{"crop_scale_min": 1, "rotation_deg": 5, "color_jitter": 0.2, "targets": ["finding"], "arch": "vit", "head_dim": 64, "qk_norm": false, "patch_size": [8, 8], "label_smoothing": 0.1, "residual_init": "zero_last", "beta2": 0.98}
Rows from block 5 of a small image classifier, named by matrix and row number. Rows with one number within an expert belong to one neuron, the router's apart. Each number is 128 + 32 x the weight over its row's rms, rounded and kept within 0 to 255. All counts start at 0. Numbers have three digits each. After the name is the row's rms in percent of the matrix's.
After each expert's rows are labels from the 100 images, of 14848, where the router gives the expert most weight on average: "responds to" is what is common among them. Only what is clearly more common there than usual is listed. The data: retinal OCT scans (Kermany 2017).
# router: router (model.blocks.5.mlp.router.weight, 64x128), inputs 0-127
# up: expert up (model.blocks.5.mlp.up, 64x64x128), inputs 0-127
# down: expert down (model.blocks.5.mlp.down, 64x128x64, transposed), outputs 0-127

# expert 47
router.47 104:131101129125115127089162181132136144190111163152093103147053093088095149089099115054130091135126121179147115122149119171164181122081122142100151124137134141166194120080100089160133106158115078133104148177138080179180158062092144171132118078077126176093115156154163128096110096103138136121166173161181085144170142146076113090119148147138072090117139174128169156120097144175126094159160
up.0 112:136094114082074162019068147027105131166111159154091117159081128100124156090104066094154107113121150182157188118139115121168159138114128083130123145117116153108131075083143108121079136134146150104108124158107160105150123099107109147165151117090140084091107135161159138086152072161152116141169148139154087128178124114096192151148125107148140091145122110108130124163118037144176128099175
down.0 108:135097123101090101040143163135144096079131116129156144192116120125097132186100162127113083081128166171127155112136120122117153157126073131126112145107106137121131123106128141085148150186165122093141110169144151168107179100119143109151151139144063105098187099151076178147147081128130063147167188093076105171102126071157139141091123094145132150186168098079155086095059068167105141087147
up.1 104:108153107137169107138167116238162078147131123081169102156131088156122131133121155104075135157174100069130162085144115128140102089085167153123137165149164087132136160119133152120122089132129059141129117090097088133039159138144164060098107116129115140087133105136102152141203179141095100062190120148131118134135140140174165107180135136103117143159131118116118070155124169107084113182076
down.1 114:076143127107178077192144117127110158151134181131103115119162120154116132139153159156180122131118141103104098090140112094142128082117166165100105088110100102128111151149142073128141133103097117189172174083182083100109094169173151153127081144206204138179108118161180147140121123134108113144098109177192137132123129144193137121179177129102132162128150181186147131082174172117099154181087
up.2 100:145078109087100138049117143076096141169142171168066114129052135104133159092118102121160096100128175200151171160145126135220170108127156127120131148106166163130160093097159096131116133164146126113112138170121104142154084084132154159144126106083137108086123113160122134090144061155161096133167175134164127177181135130118172177162142096103162116186144104121144125114132090139187127122207
down.2 094:133142121101073059056132166135120106104135130117140136213121122104082157153126154093121062109097163179151164122127125113129124211100076138115122141138078145106146125100165144082142144170172119094130107155124126172121159117088120115141140112174091124078162142169081177189141076122113087116152171096118080139088126049145159139095129141123124140158140137094163098113059084206098121110145
up.3 100:169185111126097114105138083172151128117124070108141084093133163126114157090126171147119151149089076129146120145087148145146094166161126107114142135168157124142155161135173185166096085167143058065092117089187129167110105092127141078075116123192119149124148153124098150207062208095116169139150165114120109127127085103110095118097113142109108162101087141161109152143137191049137120158129
down.3 103:134197160145155078164147086152134096138101106133097112090158060122171139097169167103073141180133075085123145151103092101152120096138121164142180148148122126136168192149138180157050142084130167130122161106103123109072079152103159098123060103143176123112077146123158123111127160164138147110123077183142084113189132118136155087185112139140103160104079144141129096151157188099156114176138
up.4 101:136123120053137085114127123125074120095164140136159131122133158127072125174115124142122101150091176155211157096127201085165129108132098122142152109170133134112097116117228104123196127188155119145105085110113131046109089126091167123126105102130125108091129105098146148139070159156144106161215186157149129093169118114124092142164133125095212141144130153097115142085164152115107114162122
down.4 113:135157122063102089110112151155155091135156145111186106155139138074069105120151199096102105131048109118102108076101113115152105126154125102104092150095115162139138156156136120058142116138160140064150118113180189147139143117145163082109162149179126135087091157130137166211142108127116126114142119119075080098096077037210135119139129095147132132142113139154077118095070136137121110103092
responds to: finding: choroidal neovascularization

# expert 57
router.57 084:129068087094075156125089167148123147144078172150114131121114141065105089106111146103111156103092168157081091102141101119178154086119175085086142160084150155158126166075124092084092078139093153096164123091158163132140127140149058134197171147100130104188131105122156150088089141122126124152150142099097120128098115145121171158162114094186141082098131160147058143131123140168130162053188
up.0 102:114150108099126078140147118130133141181132129168116174158151110121115124203144146096129071142099128158165117105146170158114114104152063176158128119147103128044128127126141163120133106129087218101121132186123108121163121152042139169155136117157159167102162097112142079125124168192169161211129114114127109053124113084105114078074143126123165172145114105182192175140117150145122145113132
down.0 111:162116109121143161105174116131127112160187165166087104084130125187169127161143121169161155173168172186158124159098153179110150120129129146168110147145183163147132187147126132172165201139140164118080102095123083085158083122113155074056139166113128160114081083156085079123135164128169107131190151161166140130153138174131097137164162180106099178161111094113148131150175172130149167155116
up.1 082:041129138136176165136191168128161141092070144127126167154128047150142130102089175099127094141103123123163127103117084146108134137092130164141114103115113116059078081112114109121171146089155186150151114114119135117067171128130062107177101148164169134136161129113164145153137165108087123086130117115116121054098205124099153137146128127158063107081154116090155151105109155174088151119059
down.1 078:114180128098118114099081088123102142152176128142149123208113084128139108136170137076150132136113102143127149112202097100107137143136155157143163152112162105093113073185201200114171141153100124159130128148153147110090166139117075199173190136090086107142147109147115135076141123143115137169115046075105153078096175119099131062178146128133127126068111179141177127105094114143129111125102
up.2 084:084132155136102125132139149126145133186150124125156188143171125098101149095155106158115082094100107104102185181140091157107125162190108119171178054139102134109155150137124150161148109135112082116158132128100100147158059171133125111156128182136155163119150125103095147117140149137090072186097089089070151131083136112179136113102085104083153098111023065123195128076124151099145152095122
down.2 082:130156091144117085088145130127155172179135184155125150152129048158124093178139140119147094084126153151123159122223158153126118168155135143117131142115126126098126166134093095082185123221148120145135133067149155162133108115118156099111161191138137114111204085128128141113145086078137106161132143105144165158136127154196144141161139134135160115186129073172069170150062150151123176131077
up.3 104:145143142127159121128205124165180145108122166156129124146198125125160128113135177142153165132130115122071078136144116132122123111122081138143174169134109133171136114107072142108105109141180170122116126118126087227102143078102131142066104146203095127136149208162074158156126098122115081169152130060133120159146108057133090158084141090183101151180179102134101174116102129075119126124121
down.3 098:111089061110110160112200171091126090128130155120120132101119125130096091171129191159077105098139170159129100179083212180139093141183128103125129150111150167134076135128085153121150173120145097129135078098143083156098116103104119059105047170155178132111157109134079132129117112141173152126153188125165159073159113139167120133126111136092110139156152088100092128154084143082101127096066
up.4 093:097083106111076179137106141151125137121055158077136091129118153076136118059116127108133156126103157144090115125149074111175140090061164085095140150080128129160109173122118078079078075123067149127150119067140167157109108104154082090173169122140115108157109115094145183100085148087104103114133143106077115155119133129121172136135109071154120059110156140109056093108132133184126124081175
down.4 090:106107196098166112168088102191101114094107113145158138156135171113126144095101118102157128151137055108102079093112061086126168083099140129136158102128164097077153083125180148116110128107111111116177171168112150099139201140106096200159141092149121131185102176113153147124120165152112145130075090170126098097099160131097120123117148128135104148083125187154189147075140097153079079098183
responds to: finding: diabetic macular edema

# expert 40
router.40 118:154103153170168100119171132170080149067150148121163171154137083155127150154136178125144094171088176143146166166141096195121121166082167164152086161146116115172167076130160117092166153166142081122113168141171065164057138118150162095104156149119080150086152135164106136172116112096083089127135119097108176171104153139161114105151160126088143148163170155092156116081091177130126065146098
up.0 106:094161176091168120145128116167173152119129169124114106139092139140134044172146102135144098143194123089122103024051180118128172099102124152104113132103141102089096088115152063138162151176107162172161140130107129063122068166091159115133123101104097134142124037150157145115120187154116093129122117139135117143157115163081143119127148118169113175146142170097196117108156133142084133109152
down.0 113:157136099111138110110101119159112072165180105156145079125105154114114089142186173125159138155122077058053076114087113123155118094108141090178132174105158153102094115131125152131092101148147140089153110156140123130148130142129134140119151203132068115111108153100053142186173135134123148123122105150106192113109157067055137181140109133125129122213124098130116110087077089117160123053165
up.1 101:180107136017125115091132114136168113151134138102067132184120130148144142108125183130144186150125125104059174156149108169206125089129145133109117170083114138126119085080111174095091081120107090170191143132141061147079060099192119121184111144199106108118123138147140142094109140175100111123120117117130139130149134084100179141139107094128146140137133099158136127121166144065178134127159
down.1 107:127157169118119096123129154139106085117150172129143195158159164118131105052161157135103157164144150077103167139101133154169105143143099068121126111133109191149109110174133093116146110143085165141146150065106155068113133234082144146129203142131111125173196088084113099130098175153107132147119070134101120108128152097112156154148159141133171194166123130120084111181140153090162185112135
up.2 077:100128117166136128134147146121108181106132123117190119078127131152146104124138112055053109099097112111132069097122093134070063245084109144144127167165075112133143157124183104130200094183142105087109135169173175140127166128170134126131142099088099119157104152172160177158157131111098125130134120114131077153117138113155070112119123197124079115151113189099128126138089105157112120117087
down.2 074:076172071140154195140150126148204105189133138065148080159116087115026030148111172142172104095089124108075158068105144130118144110170107126120150125098177130095129154142133087167089140090142152132154144099164118112129138156162122117140071104166160119112159120093155172100128096148175153145143148137139126097121066160145134116118146105150094164064131151148162125143116152123105119094174
up.3 106:100149212110145135147061100152131169137169091136136127133099128157129081123115059186158126128169148142137100072081148017129181087144088120152121142136180114120099122160136096148132150133150128170184124068098149062151136179107141137095122182132127138176100079103096128135140174099110092133109130149115157136111152163117182166148126134185142154128174153154147115112159084148072192127114
down.3 105:182107134153124123131097125141112085134158103151138107092139138147121085091176104108111146125073108051080130130127103153153164095084195110125112198042176124088103078083122103125105105154116103140113118188125153209163120154145131142156161154095097135110097161118119174177155123081137104094104114112091189147107185123078148136123089144113127057183179088130122115148092109096177142099125
up.4 107:118123051113110104100166132134133135163116121122150085132160126123091086162106160126116139186104104137171113124149136181140104170138129109123133137098066096119145164115099162165150092088090147066068075065153111119140063104106128129131141029179151143130092084127157133134031130150101153135208172128106097152105089153124103070120111106103169119117071176159132168107160155120159121128147
down.4 130:131117095080091132117119146177159124119137096098167124124136189116129154075191190090101134183098152082121148150106109184100124135198120114154157156131094168146117105146138148144138087083080138071059076068089167122106104169136119108172148093131098119136126082090163136087110089167167128139178171093100116114087121088135142139120069100127132132116070116167099164172138107090185166091163
responds to: finding: choroidal neovascularization

# expert 29
router.29 095:143064149073112125122120174169148167083111139167132171113104118129113080155139140133146163118131124125062101101102102153142146140201138100143161151078155204190171136102114188090106173116150160082127094140128148149149150149091086159186138178132118084152149143148107062160188085162167121107136103084118117125116110157142169161184156159160198118160140158135098174163118111112164178093134
up.0 093:132105052118096109155142106078093162126083082150134102120058137137159100156122168113119119169106177171129133117103093090108153117089133098083115148131136121191117096120056142115127108074117165118145171119090097121120143079186089085143121132141093083082083162180192136135126064148086080052087139129116178078116139098148170133120123138160090072167188155108119110138132124159138088124122
down.0 098:177114141074123139138075096136082168168087144111106068122123135188164128084119078191163139117119109192152139108170139105178138113097149086175162143185140171114100154110150088174092186104172115114115145096107157070120118078137152105095119140121142062108095131105122127090101196152122161053132121149159149147152140129141201183155145093150125105169109162162120110118154098137132088144182
up.1 107:138120097142146089180090149157116114117095124163139106129170166111128100191150193060122123134172108148105070131078144083100166105094153096149112144105100128168119139159087133093079111178146196119091147164166174162118149079127121071112146100153050075129136183157112160144132084132120085112113133106119097096149093105155116120113150129198153117155205140111118135165087087191145099084150
down.1 118:122141097146166160162123087170133106142101155101111079128094122194113165155138140162193128125148089152101096103094138106154213166132155094104149125160160126099118148161163120167104129164185149147120113093176144061134123106118153178103134112127148090094160097061151113045122144156130185090151152181133127108142093109122141197153139101123172122133157055158142169106105096151131067093190
up.2 106:142128104167164109131126116125188142098117117118157123127172087177170146119118114133157167116132072119133128135102133125099115175110190139099076106065166129121102139140105102130128175050182130148131141064157085058132127133168102135056119165124127145085092131118145120131103125118153137111148154154190163221164190101146125172219123115096060114122103109099126125144151098130082148073089
down.2 106:109140127146146099175194194167169066131150196173144173105158133140089090125100195155149119051187118087066098153104123202159144095142109134146090164100118079106152149136138120119135133096106099135114139138148089165115167159132096093097132130148111167167180177135102140153169077110160137191101159144133111170097110110143103153063110141121129158158165085127098118145117188154108104097104
up.3 112:162167163128092143149082110122163150109113179141083130095182104102068116074090140123154188048115086116130152194116137121150144096171106095115146120164068141077123153130147135109104078126163105111139064147130165200122120137113124101148117069121146145161170140144114130167129136063110150169152101106111107139126068145146162129109061120125160089125159116175051173135176098085124162106175
down.3 114:102142122155136149106156110151166094125148175079151117075175130138119121215191115124116169121126161122093142181102168114145155124138105110116157178117129105123064112135141132140118103117138198122120106164154135129114095154119128091112164147144150127127106114184066145110103130129115187180096087081088104131146108125074079076114120115170140182111178118069107091220182213123153113166093
up.4 098:136158183166178136122125102052075130111163148146059119113163136102148127130128104139117158140163136162181194159112079113096127106079166098122102115151107077147087063139139148150146180141162114168127156095040122100048088112165122120123098112133112134120121164172141117104114151137100161127117147185128150097110059146099134132129089120199130143122096157126170085120153147127181081173194
down.4 088:139091145166136096144129109131132077170114101092104145079134124142136114117118112198119128126182132147160150077148155127159055109115073113130121128168131170150170136131110091172104134094124107130158183101096041141152071057156170113112090120175211082111064143175155162161138122158157148076089113126143109144133144137149157120128156127107032124170129193078167117131161145126102125143140
responds to: finding: normal

# expert 55
router.55 095:083054060082092110093180130167122176129059151127159178103132091150088057194098127112096122093138156116079057104113147156151121120174138118125133134116108170125133166134091193093132179141129187103150074165127107185188106131082092147178174144138148108162154144160109106192117112146154156120145125085121125112100101141140105128146113162118167113144142167158097127133147102170123166086111
up.0 101:140101102122115122122061138100081143173167072097090100131148208134175154122098183095130136190111178153203157096175084105100061161091201092144066112153120098186080089171130075102126097144109121112057090094125148118124150133155120096142142116123124154151123096102103102112164109129096111119159148132132154080065137131153135145097143151116084096134134155164101138084168104093141156105114
down.0 090:133079170103113128099092156128092151113101108154089192186120149103176123070125196173103094176115157154112136157163092132124106144075149097156066137106163180123155058116077135118082123140133141119159143099113081090102113107120110166208125163130100115158113139080144162134164143145083108091111167159127132108152177157117164193124132066127121075165089079116145141097126093150177182118106
up.1 084:102082053126034193066187154127149119183116117059128117106132109085130093157073169110104075132118177134148123156130105134162125164141103087129124112126075127114099169127089154138119125111108152079116071171127137187168097106140102109172175136155174145144125137144125121136129117150121116136100088065053093082115096121134083106114081170115115103129115126183091090142162080159152167125115
down.1 086:092137142166112121177177115136199098111136104142172117126136135133167163124149098101132150114223139109137104087115146087153158116135132162138128155121136139124128180198149139120139191096142142115129168190161190164090154172101146121115178127191152155102067092137087121127192128125123138140078036086086108152122182137087136079138123145166121178149148166073121091197147150133129142127123
up.2 115:067073092096130080107143083119075114124102137107128142124132128147106114144156118103060080120172178096114119114104147172133114137136134118097073109134065142100049133132085139113162080154121122205167054140098096103125088137104144139138171108110137140141172122121141114142103130130121109167224227163173174127080115118112071167124104144092143093164137094181122101097090109139126133105122
down.2 123:107094088130155080185189056135160129162136155171097120074167112146108081117101118105099121114143188166159095171117159121164205120127166128106122145162087103153065153136117136124139156147170136182146133122108131116117078106133182103058129104159157140126110142166121104137104105116155122156143200195205154140146098130105128172153154102152132118163164174148052094194166135115126114118122
up.3 094:100060087071049103068155141085102095129070157055112191105134120128133091139089135097044084152147200171153135133147129136153121102126123096090092123112097140082096121118082132121078113121077164151177097158145121133150079101171168152150150110128124145153162126136193142152083146158139164154147151118100137101118124116116080148078102132074110120131113097204102115157147122160107157139119
down.3 102:087137059170170119196224063136134135158121149147158110118144128175141166151161086104120158147197132143154087131158149106122183087123171171095134149124156099122095161178142164146153184124141139153133189154127175107127127167099157111058171112110192135113074080134095094103151087116142126104086144144160152162119144158090149096123171098123163139155175145116126092195125106134166126127130
up.4 098:096081056127067124111186099140111130146070120066140145150115119095085094186108134138091089087100176131125121140129154120152079129164099115092116065143055119086085142145096143188131137092112125158157074146066084176171092088121100123153121131155161125134168148103147096179110145144129112094138138131127182085098071106126078107145061156063141078146148100144130128101175104135106149126137
down.4 093:128100137161099144183177098155225096102162137178150135116155142139144129091109096139122133093184160120131125128120120093148165115147154128124107174127119090145114192188128123106191167128173110161142168123112166124071171136131149089033167175116142160122083132156099099123199116114155106137087097130116126192157150133143112134153123135177119115140161151076057042181125137102130111147115
responds to: finding: normal

# expert 22
router.22 091:169092106098061153076084146085155075101133122115131116099170109049103135106080125123087131164143158186123150185119144101187152142144162082127160182088138149152158146121118143143079125091085123095118079086143157113081125106108164155191130152159152113170094137126113182108169153135079147179180133143075106187165180153175135123149095155154121164120096155132089095166134087115139163157140
up.0 085:134093172148086159094083169114117082077107177098123151115155111076076084125123158120097152158102109123092135172085137144159124154168149102132121156072121148147137105083025138131090115094139142103161111113137180117083090143114185124208108154131157117125086151112168163090102138144132078149142141129074083145195107175179134176136072105147097141141095103115064105138100126094132185117132
down.0 081:148113134158141148143134143114134138111106119229101111092151107133194171147146112098162118137184123117121165158154135104066123139073157180168141120114166098128165157163127162153087207127090152161093163106114154114149082146089187139090110138102165179083134094109122096091128105145217141095119093176119112144173139130140144077146150127124170184166098087161121152161145167157174083176107
up.1 095:173091113109090172093078157144157093074155157121101130136144109079146153097122139162168137185150112139102150115067112095163122158113126077171137151119176154199144118105145131090096145136105143101090077083176166111064157087101156170114137186182116117132112154112085172078175160157108152150184118082074090143146136141078131145114123158117074139141104157093096045143143093125099108151122
down.1 087:148133166123164113126131159102146190133096117202103102107095156132184136155127102124136077129162111126141170167120120112138122112075132180200178108180158110127150132095164123180130164189105123136104149134142150139139082097092202111091118154145130171132112131102117136134085142115161090113132123223127127131171149120141137091170194199110181175190104145188117139103173150165141077161101
up.2 115:174079067077129096110149149149143091131138125138140114132155084129136131128100068090131078100157179157159130133134125098170195044059138176136154144114149132113131229191165115131103147143080135123093135169186104145134165091125098159126165100129113141150147138097110174165149171113089182120150101117136135161109155133106113098175171140132147144095114160128190083138133096155091057163153
down.2 116:158143111074154071171141172118148118149094143127147127144066171117120065147121131130124103128071148127165142102110087149180105075066128138136099138141118124111098158090163064153113129161138112136140177137201152125143129086160179121109107137149102139138081163123153168163080110147160075145103136195142154096106139112158145128098217176085127088150089172166130140056127150154112049090124
up.3 105:144098096081082121115157143142056125201097099095071100119041165137105114129129184101105122130060183165158124119178116154160107124108105076078143155105135142104138097092149112107114104130140137122196156130138164106167100119173116103213129093127135052107096093106199145107094093135132142119096135129140129094101143135128224148130128103148088112108152135153134131133104101114135171069148
down.3 103:085119145139091138164146183110153144103076107144165163149106135069130057129151228110049145085103107075073096124105090131121094154135119140125096101130072124135103193138055116120120130088136107164173145138145161108091106126178101097186102138174097117118109179172173136151106123195150105103084133111129096101144123128170152118129099082151075075081093130131116108125120159137107112098104
up.4 109:140089092078109134099135086079142136068145107093122147122173117111155114081079111156110104126140202175170162177171143114160129109090141140110152162147116128085137155125161164118105149084102135169193157116126061089108136072107098192150146152177130115173149122103092148171185168095065162162118163159119199174143180171131166101125137136140156149102153177129169135134158086136098128152168
down.4 101:153116097097096053143082164114136108166089140147060138164141150080141102143119169079172139153097146141158150110159070152159130104089129104146080089153068098127155183113136078127106159137119142126111137122175148153119100091171144146104127117197092138152047177146165132106114117211192107154123108144160116079117144122159157081118170163079083079150090143177138134137181153123094107123122
responds to: finding: diabetic macular edema

# expert 52
router.52 110:185168176180144176149101125093178155149159101165124094128153120126106156118175122164184121105131088158104099140102151123132131182188143149164150149156163173117137093125141189163108086100089096158154160062142068103108144083079131159098129166181138188143169171121087078122111084143113164193110139155134158143122123111060106100118143183156164183163122151126106171158128136125153085161129
up.0 098:121119110078083180145155131176154104158111159160112118143078121147138116126154106156118135092094120116101097133125225151164186085189156165173048142141177134075084149151107126121166191142144089129144135115169169121149150094151088068147120126129228176100140118109156098133134147116173148111115100120160146059124115191110114129095095079158068138139115100166154105152144149115148133131098
down.0 094:116127145130172109111139126109124108132148121131135159112104147142146116199114097179064142122176176141124116104189118163108112108148134120102031145125137133174103140141119048113152154150173130112079119111160132131146098157184156127102162152147103146115080086145143178084087091125136109154111120072121164153122127162208100185092152060068118116166126090125156046096117162114164153064097
up.1 089:138088088108081190142141130138172101148109140162157105128106128167111106065187094158144132099104088121083049118143198158135171102162130184180109146107196167075127182144105160138173162125102134088115118135167128151180150108137074115153126125099221154118113125100110101138159094107151166117125077113125132111118104200120124113110084094164062157118060132146160136149102133118160124141139
down.1 088:103145103105146124091146125130124126119128133099103150089144151147169124181110107174073165132191200126127125122193126139107094128145150106062088131134130148164064143132112051120149152135174182160131098137146151126119068149183123108134191152172150123129095069188123138086092100160136097144119088065136171140138153169154118170106116127097110106169139093107142063164164129105163207089073
up.2 114:117132167163101144052095102055142166103098183077132152093161137178121143108093060143138180093163095109103116113113126060132129119151089155095127089107088120109104092096144152174087138118170158114143073131091134115127111100106066167105162131179126081177156146186108100180150133170128158129128138112150123165153074145093146116141083153114175140086143142086171153166148048107118165122138
down.2 119:069095152091144152156183191163123157157112219117135137164132134170129136065150133126088116079129111084103110157152093123143156110134086170104189140112108142116044112113093121147107108148143114175162090155078176149101120159132124105125124119074137142151165137156151177097133151134160132116127220149205081078117128121097148170139102115108111060118128074153063116164152139132149150153123
up.3 118:164139142127120057127077123099101142186095126141130105099182147159081127173078096149097160154104145178207122137180144110148086156160071110120175119158053129117096112095118165163085156106135128131112117133123152136149153072128119160081133076157092123158127161132068111189101101187149177139124124111120161162063094097131109160115111151091185135170088149165094157154161097075152113130110
down.3 120:116125142127132109109131126088087131127054191110133141170139056095130124084120124073101138088129098138127059122200130114139157109119130126176170132113108180107121161107144163106086137150124094143186058147063106159096197144100107130103105106104158070165100169154088171152154143162099150106203175148153108092182110130112154101133100082140133087123148130136107128156061089155093169156148
up.4 097:138150140120112129110132102190091075176088130138056143097149107075094130117108197099143129182162096143155125117087059139121158134126120079122191125128131093121150095145137104158109127160116213125094111114056184117115129090120157099164170083124066095100118141163171141081091154190143122127125096107104071100104128109072104145138105155170081093109131057071143128147145146160152120142131
down.4 097:142136148099125083168036127110152204089092141161081113204086091121090185126082103140186089089131147166151146071142116109131119101135131105142103079124134110112149168110173150094124143146168097133128145117127088124095152128094118120073086096123097125107164123062141121148098200140134119125166151146141069096167112131108135107099173101136185113103147119115150178075086111177079087176163
responds to: finding: diabetic macular edema

# expert 33
router.33 101:165144133150121127113140136093132159135115159174097109067070135116170099142183115176178130103161114174165146179122129094082176140168154122111187071117174153183139183150089167129086129099137152088089151159158111170168140126175154177086110126098164084132099139172085149104149080086121136094102099068121121132163135184135164166126153144114159075134142108106057132077138082141132098081154
up.0 083:119096161106080161118161141097140159104142130131072152101077109119156131103119123166159132131141155115100194167148124122157162145147169086063136074109141122153108164157092157165074120051109094117152133144152103119119107131179140183136156101146150118095153117127137211090103113093098135086085068047084102147166161129067159150087108149058123094122134051084104129120166134115134120107082
down.0 083:151134066105099119174105111170145142178109168127138082166178086140140091123120122131155208109062079114048101126203084111090118156124084108127188193145132175114160094103125189127119113117143153180169151090160091108132156092156108147124148146134127086122167160122128117081145123172168150099108102131133161099134118082113117137145163136083188107187153113159112143167105126103147115193094
up.1 103:137121098114099139138043156130108104127114147177131103138153151107161148238122147133169091118116146175139135099072162067076127130177095104169128117146153121141140109186135107096138150141158181122087118080156157051145177050124120133136085124155102126118123102160117085180149117175132139138167165167119122086134139084162101142217134098168163124151108148120099135099148109188093130114172
down.1 103:212167161085139075141104130132124112162109161097153125134113195096105085099123126064097130171124152127144178053146143101161138121114125088098109166119127173159154113088148070093125081132054103117100106109122188118137146139092167138116168079113121137214146120075151128157101163180090124157142200179100120144119142128102152138100114172134152174159124178134121174122082105115152136102176
up.2 109:145171058176150099141119162096137115124110133137130105100093136055100115133122174121182137128160134154231160088065121101079105072127121135192170054105129112126132132167129094156101109094064186117077145130097130174123139112138131089106093106135146119162154127102119112133206133197130108088138124156119126094120090150149154107162167182118126125115162156123112150068198110160130095138142
down.2 114:190176094097098052103125071095161099152090167070116094140123128101161145080086136086133169170081114123157221124160112080176133115082135121112130153120133125154157136069162119104101111120125097131131142140144123160095118076120124137090146083112163141145075191145117113153152139142126179111157147183170154153133151108097150087153141139098094130114090219145153112128178123082156100138192
up.3 093:139063082120085140099021086128118125143110101094126088146109114183100161082170120130158123127138152110091168098153109137162090169132121094123093143096124119102106112082196154138154105102090091092126110099114185113109163180161085089115129191188126120142139131124177108121153124189182157094150133160119153101091143082159179118150099141080151112144101154185164063171075118100131113124123
down.3 094:059157140120126197148114158168095134121169110149103161137121066146133220044161117157178092067146096096105106143164122126131134192149096166160086075116169105142145148120130223135165117147108067139175183136108089134132160183119085147156104109134180140121111114140135092144134108126162175110126084100208136108135148134148128127181153122139100138113133117117151092153134145120077150152129
up.4 106:142125119115145187129138115155123202106129127124156112157129111154097098133133103147149070178105102107115127068124118119120110160109148140100159141136072129136128115057177166088150054131137131160120117131148135091076168103069117149104165098073090152109182119131068142101136184122126157114216197185200144130157172187098135133109132126105164120132136182132124112101082116138097053147085
down.4 121:089110155104142129120146127133096151120137094171160183164079091155087133127124094131101094131163198139185158100116146139164096155086071183146091163111184111077128116116125099126179130129098057129121117144095128122093141201103139109205105087098100166115174082115158111155124159110092079139151173119120063169087173174140167150114127146128108172100106145095169144133093176153104092177090
responds to: finding: normal